python train.py --image_size=32 --inner_norm=false --drop_path=0.05 --depths=[2, 5, 2] --kernel_size=7 --mixing="cutmix" --head_dropout=0.1 --muon_scale="match_rms_adamw" --orthogonalizer="newton_schulz_5" --adamw_lr_other_params=0.0025 --max_grad_norm=1.0 --lr_schedule="cosine"
Rows from block 2 of a small image classifier, named by matrix and row number. Rows with one number belong to one neuron. Each number is 128 + 24 x the weight over its row's rms, rounded and kept within 0 to 255. All counts start at 0. Numbers have three digits each. After the name is the row's rms in percent of the matrix's.
After each neuron's rows are labels from the 100 images, of 14976, where the neuron reaches its highest value: "strongest on" is what is common among them; "peak on" is the class under the peak. Only what is clearly more common there than usual is listed. The data: Sentinel-2 satellite tiles (TerraMesh). In brackets: how many of the 100.
# fc1: MLP up (model.blocks.2.mlp.fc1.weight, 384x96), inputs 0-47
# fc2: MLP down (model.blocks.2.mlp.fc2.weight, 96x384, transposed), outputs 0-47

fc1.6 074:108095132130127121095094113173109158123191124127104132129179114130119130091172099121118125136089132174128088107107090139136136182116123158136083
fc2.6 084:082160128114135134143177088156101115110105134112144112139108140129151117139120149103167133126155171098153161124120143150176125094137108141145158
strongest on: crops (70); built area (68); main land cover: crops (52)
peak on: crops (54)

fc1.368 092:137108117074133119113125119152127088114137154101159091134129102144153127126155157139188160110119140108088166124126159126131062118143098134144173
fc2.368 098:112155141155137181135119113146150141134169088148122128116102126158083123107115134184103115172144127150132132116145095108105119147122135137123168
strongest on: snow or ice (51); main land cover: snow or ice (42)
peak on: snow or ice (35)

fc1.188 105:093165132121103148147135122136095152160141166118100084143133105140140132151093152112111129158156143103130152151132129158147135135066120153092144
fc2.188 101:158153104167121113126098165149157118123133180133127144115170110181114115082159143181121122093079138180120122152079135114108101104174110133141091
strongest on: water (67)
peak on: water (31)

fc1.329 131:117149173162095134136110098083071162143158127150102135143115110166142142107109163118103152129121155157060139111120122137142125104149102119093106
fc2.329 138:136124124123127142129103180159111105103132149122120122191104125075124146147166125094118120110152137128125114141096094145137120110134138152109113
strongest on: trees (89); main land cover: trees (53)
peak on: trees (56)

fc1.171 094:123152142190096127111116137106073101164143118137121141091131127182145131125116123128112130111124111137159114175089140153123118098141138172117086
fc2.171 096:114142160140117092115112155148153136158119112096146123142153131114161121110132137160059147131101147124128107175118116118144094109088097119123164
strongest on: main land cover: trees (43); clouds (41)
peak on: clouds (26)

fc1.277 105:141133170122121103142128167183068175105173138135104127149138143142148141140138152124122087114102168122107141153149120111126126134131135152100126
fc2.277 126:106082116154100126115132119130152124111102122089127153137135155171135123122142114137104127115090141137139105103147121089139151127141078166106145
strongest on: water (72); main land cover: water (30); flooded vegetation (28)
peak on: water (47)

fc1.254 110:125139141157104160154140152124115097144131110096127159132132142108099120116094137129114130150160199096133130131117177108103146119121121108097088
fc2.254 102:139114121176129141135149095149166142130136129148122159121154147165118084127129123103142149109114097144104111123102125115188133118091107075133125
strongest on: snow or ice (85); main land cover: snow or ice (80)
peak on: snow or ice (81)

fc1.341 103:123152080141114150117075127102112103135145104102110153109081119130153121094152128106158128111121117111160116101136087144115110114084140128113142
fc2.341 110:130134146178116112118125111137161127123135110105154121143123132114149151137141109128114158108133155124119151106117176101164194108130162136121106
strongest on: water (76); main land cover: water (43); flooded vegetation (27)
peak on: water (54)

fc1.310 113:086168120140087125154171125121113126164104153154103114160132118162109114138120125108098101135149125130113124114126154124125116147108123193157110
fc2.310 101:150118112183126146089119125153137149136152176143140100116161109124136136137193114146103146141098129157120139135091102135141113083158133124108149
strongest on: crops (81); main land cover: crops (61)
peak on: crops (62)

fc1.348 120:077146104138121138128154112150083104136092177094087152127099134091187152124157110119096114151140147111126114130134128129098148129088177129118156
fc2.348 104:164142144152105103141131100114154153124160142153142121149104131144147097106109152163164127062107098123091120098162129146172135090136123118129131
strongest on: snow or ice (72); main land cover: snow or ice (64)
peak on: snow or ice (66)

fc1.246 145:063148122153175145127090107126149090171126119152116122102164125092104116119142149139162153130097080140108110159189110138099110124082136138111100
fc2.246 111:163131129089149106125138135164074126122129147118141128161062107117113154152143116140129118157144151138119118149113155107130121137133126160128098
strongest on: main land cover: trees (49)
peak on: trees (53)

fc1.159 121:173092140120115107135157095138127141094123188103109125142120141171151094121178113121120170134079125160094166171143151111085085117135165087086134
fc2.159 101:112136143138123172117125110114122124168146081110141086111138125146112137097094117132140079132156109110109146075180123179133153136190160112137102
strongest on: snow or ice (61); main land cover: snow or ice (43)
peak on: snow or ice (37)

fc1.108 079:108102129157139159148119132127086108143171153133116103106115113102074161133126142130129123159142124161154113135095116113129141133134154164106174
fc2.108 086:140110157162092063135133149140125120124106157096159103134159109118179101118124151125119137117113140105098156135149136143128099109071164114142116
strongest on: snow or ice (44); main land cover: snow or ice (35)
peak on: snow or ice (38)

fc1.135 106:160144149124160144118137089087127121152149173103100158108111146163108146142170121102084142135108098143140102135135153142128120160136162106136129
fc2.135 109:092111132133111130109140157162115108160136109156145154119111111154130118096106119141198118159146129107099129108161094165113128104142126106118162
strongest on: snow or ice (70); main land cover: snow or ice (65)
peak on: snow or ice (64)

fc1.196 076:096126102135142141161117145083142159102145120146115177103140123145134122145141081158103153118105120123132158152096145121118172125152174148099099
fc2.196 090:147091114111114104087134137144153128153119141154192099153165133086140115138130104153182140124115164097126130030167113121101127125139146129110166
strongest on: water (81); main land cover: water (66); clouds (45)
peak on: water (72)

fc1.19 071:111111132117113186105145125092126124128158108113122156157110158126075135139167154185103168104090123109103144130134146134168094091136161137124106
fc2.19 079:156111089143125124152184120155155124136148134154130137131134126074171138146088135130105136128083138136174103122150107117066120131133128082101160
strongest on: snow or ice (53); main land cover: snow or ice (46)
peak on: snow or ice (43); water (28)

fc1.377 099:152128088179156141068118119129084104134114124132111131155121158184115142149112124129110136122155160087103100106105141136149159130086117142115170
fc2.377 094:156113144128139099131148136071156158131136099123137141137127159124113152097131129107153147123083132133139148135123125145109127117109137122142120
strongest on: main land cover: trees (49)
peak on: trees (56)

fc1.373 070:158144100106176099117139102130126110140180128097146139091102164170107103139113155092126117153097127137103096139175146100124091160148183121120106
fc2.373 073:107121124129112176102154154149108123174116126101133124111098129113136111116125074151119109126149094097153130129121151130108161119142115088130153
strongest on: snow or ice (46); main land cover: snow or ice (43)
peak on: snow or ice (45)

fc1.250 110:152149124154107136137135132131159135087157085142124126133137114112124114137085115118116133122154161101155138106128062129117150168119092139159113
fc2.250 092:121094121125133139128121105174093097129146124156099095121122131189127141098151158137140098140150079154109132124134144144133109132101180132085142
strongest on: main land cover: snow or ice (36)
peak on: snow or ice (36)

fc1.185 092:122096131119144119131158070167093140109155114119159123149157147150106080127143137146092163156110142107122164171138140119114108149159153091101152
fc2.185 075:134112112174109167128146133101139157176136132127113137129138127127138172116123129174120096138118115132095155094179122132080145122157138164159134
strongest on: snow or ice (97); main land cover: snow or ice (91)
peak on: snow or ice (92)

fc1.266 082:113146111129110118112116138171121152148115107168131128180111153154101081106127076120157137141095142139073112142111194118128115092133128117092139
fc2.266 079:117118114111150145137139132148125104150119099120134132090113105135154125133154129118065141062124131080147132148142094160091159146174108133151119
strongest on: water (75); flooded vegetation (34)
peak on: water (33)

fc1.91 073:128148137072124138178141172123135125130163107160134078132130117097125088147124154145092126119118159120130105164105133125100115126120140169147118
fc2.91 081:123115189149109113086147136109109145084107124099103131105145095142132094118162146137118116106166086134083162142136121065121130132125139156157138
strongest on: crops (76); built area (67); main land cover: crops (43)
peak on: crops (46)

fc1.335 090:091145095114150090097119172133156137118144166118107104118152131125106139133135143138135121121115131110127106096148139129125103073131144069144099
fc2.335 101:137119160134124118124133107150124127108120115137135122139126137127128129138165140188121124146139147107123132128109162150104171151090077154165150
strongest on: water (66); main land cover: water (50)
peak on: water (50)

fc1.203 099:183122124140143151108149106121115119130084113114120144168106125114062131138133082108124130159129143119096127170127182107122075102168134129165122
fc2.203 095:078107132149125109139141140077153163142174127151157130080147097110160135115110135145125111120107131111137115145114075151130123108097096147133128
strongest on: main land cover: trees (46)
peak on: trees (55)

fc1.297 079:149125139120120116113134127075137151156133109077134114114142108160145117199121136103124152086157124085181118083121123149114146105080145123105166
fc2.297 074:172120149127120119125085121136127130112164128130122152156152148137110122126148111149124109137135121158143111140166106126149139106146098102163109
strongest on: main land cover: trees (44)
peak on: trees (47)

fc1.168 134:124124122148136093097167094164113131181127123157104143130101149135107107138092114094118173084111119118125136148116112148145132172126143136142180
fc2.168 128:179163113158165114136139136123158108133125110093130111138155170094149111134123147135132193093149101112124085128077138096128125145144116160148122
strongest on: crops (84); built area (69); main land cover: crops (58)
peak on: crops (58)

fc1.161 151:074158136167101127143146151094140122140129101139136154135143147150109132160110147107129124148137136073171106098111133098098104109162082119111111
fc2.161 148:172112112133127161119099137155121073135143113158106132183174159097178113099135111138148160120129131141094147147114123112152085125110162130118144
strongest on: crops (64); main land cover: crops (50)
peak on: crops (57)

fc1.285 057:110171131135114134136116132193140135087097130120149135175114120119128099144108140129100072117099145148132166127108151163155138127086135139097110
fc2.285 053:141065146133131168119147158100104131182133119161122085116155133113114180103152123144125140142129135147116140147094101094128126163149116137139139
strongest on: crops (84); main land cover: crops (67); built area (65)
peak on: crops (63)

fc1.262 155:123087115104160126105075114158140115102143071163126136135127142107112134160115159125118154147130101124129152125144109123135149100154122086089175
fc2.262 142:134108127142081146140101140112127139119181168170091095112121082121147144118180117152129108109176104149129119168096097150154123124128148142117165
strongest on: water (71); flooded vegetation (42)
peak on: water (29)

fc1.162 085:129111122138165121077134137116126158101090137097103155042134129126087139136120092144112163158118152105128109136159129153127131125128113126140125
fc2.162 089:128112141123067148126093111101185160148148143153104150119107133130127125147114146148127108110098123136133098128147120123150067111105141106107156
strongest on: bare ground (49); main land cover: bare ground (26)
peak on: bare ground (25)

fc1.183 102:110112108113130124110142142139186156150146112189127129094107148168086130143122098095130138112210113138141134137106137154129141119103148128123124
fc2.183 089:169106128116135108107123177098092121144131099145098172152100153111164160129141176112099139131130125143113105187121114138119155126139123113122162
strongest on: trees (91); main land cover: trees (41); flooded vegetation (32)
peak on: trees (45)

fc1.102 090:088149085131105142161085151130109131122174144144108124151124121145115092112139153106150101129133106106147119106153133115106180105111111083133126
fc2.102 095:107113123142168160091165089102126134128167154144149094156167121094113130119138140128084113082117124133113161113080158150114124113117128150100103
strongest on: clouds (49)
peak on: crops (38)

fc1.274 095:105119131099145129148135101151118123087150097142130120090183167161158121175134151132106174110109128138131136148120134108111093104145083132137111
fc2.274 096:125083124161150153114138081092109143105160144136126137141119120116117149129147132174129101113087116170121134140153106097139142185104166123144149
strongest on: snow or ice (47); flooded vegetation (27); main land cover: water (27)
peak on: snow or ice (32); water (29)

fc1.158 102:113136118141167148138106135074115139156112129145129113124093128170138156102125068143129181112104108097119102138118140110136121094156125120147096
fc2.158 095:140130130155116138146167092129128173154103162123173099095152079058115125105160116115139078116115157154121107110144119140138123137086136139145121
strongest on: main land cover: trees (47); clouds (40); flooded vegetation (34)
peak on: trees (47)

fc1.298 097:089147162140107140150150124164097126114162139144127113120131109122124124096166154090126128145168103136135126108113141106081125107120145180106086
fc2.298 112:137114113117114128086136131128162099106134151091133149097137125124184094137148145153111166118100109135111135185086143147163109133151106123158135
strongest on: crops (68)
peak on: water (33)

fc1.51 117:127147079117103116114134169100134156109135156067132122118137147114128161139150164163148095099126134136122130135136126105072120130088144139115120
fc2.51 121:125135160121153148116141127121088132153107112156114111141145113127098096105132104112127155164145131149126115134137134111166113114105149095109184
strongest on: snow or ice (53); main land cover: snow or ice (39)
peak on: snow or ice (32)

fc1.349 076:140091142120129187131127183147104125126163110121141143093097097133107144136092153108089149133169111150139139110126132120092131118107168098123143
fc2.349 090:104130104144134082124183128127113095147139120131102128112128142135167127128115131093127093119131190106147134123107150132095152100156155139141107
strongest on: snow or ice (92); main land cover: snow or ice (66)
peak on: snow or ice (64)

fc1.378 094:123111102132141129125153132146143162117143154131107117096141133092102119162164126103156167127146155160083111118144088088122112131133129132143089
fc2.378 095:118135157122151106183124107090130130154096078091146126158119128122183135117202121142115097146130091119110177119101119126115109136133114120141178
strongest on: main land cover: trees (43); clouds (39)
peak on: trees (50)

fc1.77 113:159141151136169182114144151147099105135151108153127154127137102083095148107103095093101136127145125102147141138096115120105159098110127123117128
fc2.77 096:103119103162095169127137145145122085123104073154106097135101148157118117149131161146122143130116124142094157116071105142170086110110105118149132
strongest on: snow or ice (94); main land cover: snow or ice (78)
peak on: snow or ice (79)

fc1.229 100:142056082153137132125102144156147114172149117108144113136113136109135092109136156133110138137121156138111157143131114179110133139114141127145114
fc2.229 108:122145129137138093131159126092131151112137111134132118187115132166134100107172137115084150128124160133138122170088158104134110154101091121140198
strongest on: clouds (68)
peak on: clouds (50)

fc1.88 100:100131160146158120139150148112103113134156072133160105110137154145144104143105130118171131146129141099159172144128098112061136151121089147162112
fc2.88 077:126136114130120151098108117153120156120158190140127106121106142121120126107122109164135144146152102125133161121099153198155120098152116148121112
strongest on: snow or ice (79); main land cover: snow or ice (73)
peak on: snow or ice (77)

fc1.253 085:111187147134130132113129135154182126117147113128109134105123144117099110129133170127148136107103110147107137170137133101100177132081131154118118
fc2.253 086:118124113128136106126095134147145120101107150146080166162092094137120103173160126104098118109121131112140140163114113117150152133136106172139122
strongest on: main land cover: trees (50)
peak on: trees (60)

fc1.264 100:117127135160137114108098143069114164109092135137163114118110109104115137168129087148133116123113158128113133159125096161096107109099133149097134
fc2.264 110:159119119135148156111124135150115080152112092092109133096163155153129143091145139149083167134098108096091109101081147172135129188138090110089145
strongest on: crops (66)
peak on: crops (40)

fc1.338 088:102101107117122108127140107120159164150168115152148147105130089135141168148104108130098141139133137100117173104160118107098157136104151130112062
fc2.338 090:146113141151135155142098138086141093106127154092152142146140096135097123144140145176160124146139153142104130090135145154169106110164103077121111
strongest on: clouds (44); main land cover: trees (44)
peak on: trees (53)

fc1.49 105:138093141119186096134133132135132127158128121154152131107129166145115129147125138086097120106124104103112136148116116125093110111168153129131157
fc2.49 096:153124097100088105118118141108101152091165152155109148135165153114159148098167158161114137125112113140135113115134162143115102107131157105122104
strongest on: water (73); main land cover: water (30); flooded vegetation (26)
peak on: water (40)