A small image classifier, trained from scratch.
Data: trained on Sentinel-2 satellite tiles (TerraMesh), 36250 training examples, 62.1 epochs.
Rows from block 3, named by matrix and row number. Each number is 128 + 24 x the weight over its row's rms, rounded and kept within 0 to 255. All counts start at 0. Numbers have three digits each. After the name is the row's rms in percent of the matrix's.
# f: token mixer depthwise 7x7 conv (model.blocks.3.mixer.f.weight, 192x1x7x7, trained with AdamW), a 7x7 kernel
f.0 097:114120134133130098105121099142101098120128138111129077112090107130101147122097112134130116106021128134123101136115120124112129129124155152145142162
f.1 100:110125119108114105141127136117088137111127136094096042097113138112092083106076087121144129113082101117121128132132107133126132117129127106125115115
f.2 090:119164119162151109162102132114104090084156147114097111127101089121139107120142148143109119103192156160129106115115125129099097118136106121110100097
f.3 111:152103117113124106113107145124149131134111157137137125140165117153126096098101134157150145091075104168146154156134153149152105152141166130147178166
f.4 095:152127164132122109158134109128145138155149131116071165136125121145144099110129144146108134143233136117133119147124114128128087110132132118103106131
f.5 098:100113121088125128109140127091121129123132147155146105117160115093109106159112120126095147125062091117185106117108134127120118154156111100141175112
f.6 111:141140143162140122137125104131165145111105136129132192138114149173158167121161152172145135145194145119138125107126179138139131150132140153125127141
f.7 089:111160108120106118121104111141128117108130140092139141081119128126110117088068087097132113114095086118155103116142097094120107083112088126118134143
f.8 107:127130127127133127118128131129110122143116132132127069128130125125151218126229152127127129141070137126119139124134123133133130134132131124133141139
f.9 101:073136112117121136132126139088090151102147134133138088108113133114120082168162131141109116122129109130146107121100080113112108105099091128151147074
f.10 108:138098122137130112125135116125137123120131134127113098155111126164133043124209166147137103099134154137137136139124139138149120130159124150164163120
f.11 094:143147124160121118110129136129157150153147131142165204165147129157154150126179151121137131159163153151132119111133175134146119128113139169130100139
f.12 093:099112109115144127139130125154144172084120144122142179167119131094129121099152137108136127134149132123166118153143162137122150156147149138157154203
f.13 090:129124135144136148116141143166180134168125139144136167148156139131171169091199178104125111131157123122157142132114136124108099121116139106112135133
f.14 112:137142143126164135136140118150158163102131113162140160191135131115154101113216141133127123113118177114138139142120158133099124119134134142142104120
f.15 095:144169143144118123087170162146153144079140155141136137144111110137135114117061125149150086100183119119142121104108129101116124130121124134155103139
f.16 100:155125094085121111140143111102140159108104126101135127144136133118113121179122092103117098110072119116078107094127101126108096122113102097105117164
f.17 091:120152147119158140131129176145148148145167135152148172146111167146153174089163144173122118141176127109120121130162152143141131138148141147145103111
f.18 093:109107151172160160152158151123170155156151154144144137086107125163151124080127138161104134129152139149101145118130180118120151123121125156158145125
f.19 096:138109106108085137111121094117115114114110123103071091102141114105125087154157136068140104082141086134141112117113120104130120147122088116110125129
f.20 095:124090115138141140140137128137156154136122132127134179120139154122131106076110164124133131143216177150121109111160166131140122150147113112148125135
f.21 100:116139138136109115118141161157129155143138121146154177142146133117153213176182152133126156165166149138131146154117124138138127137107121116132136126
f.22 084:125136142156153138128149116150139153125157139135102094134100130149154076117120096121133157124132139102173151072098153125151162152114105174142130166
f.23 094:154151164168157151120139157135129119115140167134159158160155162170173145100165156172135151163127147157157136106111117122120144129131123153129134142
f.24 091:096108116140147128109143110121150118139115113109145082087119129135098119167102109115119075114064094106117105105081112111139113115119112098134125163
f.25 106:113129119100124128125117138114078131159126121123138078111123103116089079165098077099102135142082105130141151115120076129140149130108103106110116120
f.26 107:140121121130132158111114148130152154110140133117120156120133116170168210121144163139126124165177165115126103124109169118126094133115094153116125139
f.27 094:105147138101132134141119124125113145118089112132104080127122113120175150117136159094084152165177166162109127163126127105174171126131127112137133143
f.28 091:124118121128125109138113120112111126152123115140115104114102124115094088112043087110114123068109100104133128134081093107115140122096134109112113127
f.29 101:136133145138135139166140102117110127108138128130090082096125116139135081077065105112104117110072107102120098119100136114134095125115120126127145099
f.30 098:143146142146120169142152136134139136125137147123165180166147131138143169079149164171144151167135144160182125134147156139138141123154102107118132126
f.31 089:132155180162141107123115127175154146120113129143126122141129127120154129073097171174158153161126158146151111118146162145126132105113168131159135110
f.32 126:131135127128096102112091112133152125107106104105127145121111131108126190171184126096088102133126105102127113115127117089103098098102108114117102096
f.33 100:153095120115100136123108113111149144141128115137131168122107130114136147129170132122103135154236176143113123127153165142130117116131137145136133130
f.34 092:129126159148129138135127131149180133117128096133177200142123135140152153101169154141122135134176149148149144139121126141152127133158148153164158099
f.35 092:132109097154125153123125118136163141138107152152142155112157122154177175088135113145175133124111143118121145116141200153154140110130171140121128144
f.36 097:121103108139104112091109097127140131142111128110144175128130139132147177149179151118098131159201136138128130108121157112113120139083111088128108133
f.37 096:144129125159155144110110128166159153174130121169120178164156125143130087103153145145167147115168189142112135128127110140110135125126112118148123106
f.38 111:119136113126098131121135138114109103126132122124078075105091145133117081129067077132129103109078092101143143152125088121122116151117135127126130148
f.39 093:141149128109146107111133110095109110125124127117128091093097143099108132138059097135087125109079053118126113138110103116107130119123145121123116149
f.40 105:164133118108125117118148141156142125113110167152137118115093108153155172105059070110153131136093074114128133133116123110115100139123116125108111120
f.41 095:111139135105122154114133164125100115128124121133110084085119150117112100099065097140158137153098114150132135159146117136152148126174172162147153145
f.42 107:122105123142125157135138120134123130127121113149106212166100106145110086131158112144144095074151146129157147121112120138109097105137163104109146110
f.43 095:112137122100111133101081145092095101144096110102101125135142103098122164146122158119120103118096138114154114143144107114137105106143093090061118147
f.44 102:117115106122114153168103122147189125155147132123127197114130145161131109098107113145145138116185096116152098119132156099139135124126119119089134152
f.45 115:160146148116147117145134127152163131120108148180165175078168145135161131109095119138152132103091138101122105091102103113130096122106118103138125115
f.46 114:126118144104112109107137114123117110104122145117153063080106116140137211125080104102128163160136118118123140142155152134138124144139149127105143120
f.47 088:122087112131138129111145157095126134130134138141169135187157120131117090133142136149148137138094153144086116146194138139153101107137149131102160164
f.48 112:118092100087087109098100089090102082088106095085108110111115104130115142139126134098117127152160147135120131139132166127099133126141150154147118144
f.49 099:123155119071096093107109113087083107121148112091104140139116126127132058145159113112127129077127158108140156105119131126141135135108114117136150120
f.50 088:142115139122087101129072123097119123123117090099100120080109103117163128171144105095131119092099143106129129116074136089119139144135124138122121095
f.51 096:132132108099103129129102152135162158160135103133134122160143148137154158073089165160098145117154154163124129177153177137132132125124117151141114150
f.52 095:135119100118134115126137149141103099144116126152121084121151115067087126148117101084125089124106087119134145135133090124112105113110078080130123102
f.53 106:139151135134125127128151147135104134155160131109137190169114143136117071137123121106152155116052102139136109126115090122096119095111136156141133112
f.54 098:132124113142131167135128127155127125162120154137139201161123146131142200096159135141135152179170141165136112130155149132123150136128121127115127141
f.55 087:170132108140149163143131121089181131148157128095118146130139156148105099100193113129119135098137136139135146149093131132102149134156090119131104167
f.56 107:175173168091151147136132117121104132128132090113104131164143130123097103142118103108139123096089160127121075119092122108152136091145121107119108158
f.57 109:133139131125117151130125107131100124147141100131106093133128139103094034160135145109127109112190165101126142138094111142144123110102111131116111138
f.58 101:114118134134116124112149141165147092105118123161165115102121147134159183098076115117119155168127156120116127146169140157147128124123162150161169147
f.59 110:116133148159139129137121150148164152142125143164156210151140133123136153130113112114119116098054102100111106119114085117119109144116123115117114123
f.60 103:146117137108129129150133148125159144119120088115075130093092133181199166122167173165127106129145117121135103115134141154127130118109146117131130123
f.61 088:123116135144141118140146134101115113095150112127146120108122112107089118161089090115154099092050094102124118103117083108152105125141111126100129113
f.62 098:127133146145138130126109133118131123113134134142100095118123139089103075119099111122111096111038092129134150136121098093129141146164115096098131148
f.63 101:115088126095121095100121140142112108125121126125135084110123169094128060160093104153159126119085114130118125109143094121131128130166167128150139146
f.64 096:113127153152132153138108114120154120141129132130146225163131136139134162072132146165142126169141107122132104128147140119128121113139162110124086134
f.65 103:141124153094107116125125133072091144149103100082092082170144124128140104136138091133119110150127118127151173140138105133131150125162136103154127170
f.66 119:137150174179160151141141146144123153143149137123132054159128127127128141103130105117115128143061141132120132124152107129147153122131166165146150144
f.67 112:155145160137160104115136156140153169132134117128088096100124107123124097120089129129162186157183145127135112129160156164157117103136149140131117128
f.68 093:103141139107124120109105128157094123138130114105131081088146131135120059168101106139155108114114116118152098102136107119110083099093114115104106103
f.69 091:128142161173135138137145148133141141161128134153149154165169129145153155099169170156127127151165166132147149132135160147143167118130140161174143133
f.70 092:119140145154123143117111130156134147123134138139180166156130130169167091086168181159128143145154129163127138157158164135135134167110132134110145133
f.71 081:158158165178149157136133149147137141147127135168170129148121127126165141097103142154151144158198171134140110136149137142131113120141135115118152152
f.72 090:117111125120119113089119134117093119135142152116121109130118142075106133179127095105097131126071149143111120130111069119138078152100138119095099128
f.73 121:114118100131096099132124087128096122097141135131124115139119147139133146102092116118149145114130107104118161154132148154150141137160194200155149152
f.74 105:117118147118124140124126137121138126134138125144141186160132120149152206174195151151141124156173156129112140123126160142122123131158134133131113155
f.75 101:131123137109119154099138152158129156194120144118142161134119130099083083141060086098129123135096111124127140130134144124114115120093117103130103112
f.76 096:103119106120101125100137135143104107134126127103173127163114134098096103163069099143138127120099154127158113098083090122134109104109153100088123138
f.77 098:125127122125092102098128142133118114132138153140122093115098106147184241126111134128146159165131110123125120125144133120110115127121127118111116124
f.78 099:107135107085147111081110098124096112140141121132113064127143086101098118180116118095111109130121110102109123143113093113113086109114119120125101118
f.79 090:161148124121141147121112109127115157137126132142160152174161121133146124134090127119143157197179139139160161132155154113176123130114132172120117110
f.80 086:146099141157132117121137149146145141113122118145129141123131147117162185074170135135105137142187149108131142159138188136135142125121162176142134119
f.81 104:142129125114135134106128112106115119132138127129112079088112116110108073057063093132116130090079092132117126111114139125110128138145132115137135133
f.82 106:153145156119120114142155137123103120141159105121137102142126119137101123135130096122136142123022147118166150138120077132097161118121138147148127137
f.83 114:137124127141131120145117132132151128152122130150162178168147134124168191169188145142125141161194156145146133116149156131132138112126133132132131123
f.84 110:118117138150139120147108143136154129126100080149130177126121098137152185178157151133143127163185167151144122138130173108126114130130116141146113111
f.85 088:111135135143131138159081123160185144119123123142131146152113121163168193094147143129161142145129159160140141151127153149120138156130173146153128139
f.86 105:127111105110116110127123151123137111098110119137162174139119129114142173117158137111126117157199158099121108130128181134139130135136119068113106095
f.87 097:083126132068085119135147149136083100129139129121123086115125146102151179143163143132109100121137128125137121125099096093104142116103094097107121148
f.88 109:134131131113133150113120111120145148129116132118144212150148132120096144146113096090091115122135138120093104099118129108104083087114119087117104090
f.89 093:132138124143129100133133091105071121125142156115114067130119125133118111108063092109137110110081086108149104109122109125144119113129142092101132112
f.90 102:119133102110141120085143124113083122099125135098111108117139113139112056110110116108139134103074101114109092099142082109138107120104112111124134093
f.91 098:133147113149152142149123147156135114146149149117146175123120136131129184112136167144126107130076138147096089114102059097113117119097154121114143128
f.92 103:106148141126113106122110117107102105113113110109133152157132102137129206147179166131138121118051135128129121095112105127135118090121129121139141110
f.93 106:170158142162143149145139141149175131123135162158180176147141136153181170105106162113116115117115112115116145141128109097116124142140111116102104133
f.94 087:150136132120110146158144136121125154130133143113165207158127139144133139095193142112126166176111176105148117110155126134130121108135122145137147129
f.95 098:121131155147118138146126153162117161145132142135104134159151099124142145078157120127157113154180152154152142138137184145129174140168149152147145150
f.96 095:133144142100118144123131115107128129148136124102093110118115133097095082112020120112141128110094101107115120156100115130126133105137119123101144131
f.97 092:109148114152119136118144136114154139124127144118159184155138116134143156087157151111133119154203157164142139127130133151158146119147134153141179099
f.98 093:137118109102091114137136122169134115107121122106152120094123135108101156167080130128127069056105122107133101128109149103093111122103130131120122152
f.99 102:114131137141117125143131145124137127126138134121152183145136138146159203203200163147143132142164138138139113134133144134132118121130140136137146125
f.100 098:113100176173153116116122132138177179128147148099113105194148152124139090115097126141125115094145124130110113138136127122154143126152133170143148135
f.101 097:112119162139100133147110164134113114143130176125118090101115135153135225113113121134146131158071133132120142136110117121146150110106155134132126119
f.102 095:135124116118110114127131141141116099105135132127143107104133117116087063149080122089113116125042096122090121131116117112113131126138155125146128090
f.103 091:110114114114106119135130133132114100116093127132139149138132135153134203099213137128160125174179123134127122143123136131086118126125141124141100132
f.104 107:139130123116102134153125122129138142135135130119151143141148133122151222123222153121131103126140144093126131120141157149112133123117142162139129125
f.105 111:151155165144154143135154142149109144135129127137113044158132116114103106114079093105143151140080134141097119137151106123140153105125143164125133127
f.106 103:153102105087118141142104093097150150158138096080122169136139140146131100160166140097109139120163126137127126094120098105098102100101114132129088122
f.107 082:157143159142133178113114115140130125137144106100144174139112167077106136107171157146078087149171125121108126094104133127139124149123134142106121141
f.108 107:115115115126134121132127119112090131135155118092098058102140135076081094136077069118141149144152136129131106113118136122141132113125112125117114094
f.109 098:151138105125130103098159115109106143112132112127102078126118125102095091137085132140124114095090114111136129149130062111106127169127121073124141145
f.110 100:154134115154168179169135118139167149150165142142124173127149133160146119102128144131130129140138109103175135138121101123154180137158174132152132130
f.111 087:102103105091118132127113141128114092111143125137099117094087135147109109153079127112123079086109109092099115131116109096097109117093119093108110104
f.112 081:099162173145144135144120148152126136149153137165122168162145123133163147104143163142141126174181105128138134147111140111120105165167140140173127141
f.113 087:114145114146121090127128146130150141145115145127122133124173144135137144115142164113129154152211185144127137140176160168145164147139125121129146137
f.114 096:147100176166158158150150108132167147135155142108150161151141118136168180109163173131097134139164160130116119133139136094136140138112142123151125115
f.115 091:136148166148143146138120138136155127148123124104114190165113129146139144097129120166107119166178146123106123142146123110127177152118107064114109118
f.116 098:119109132142100136110139104142176147126143131122138191168157137137118091104205146145138130107169148150122099122119131155155124140146106116151126116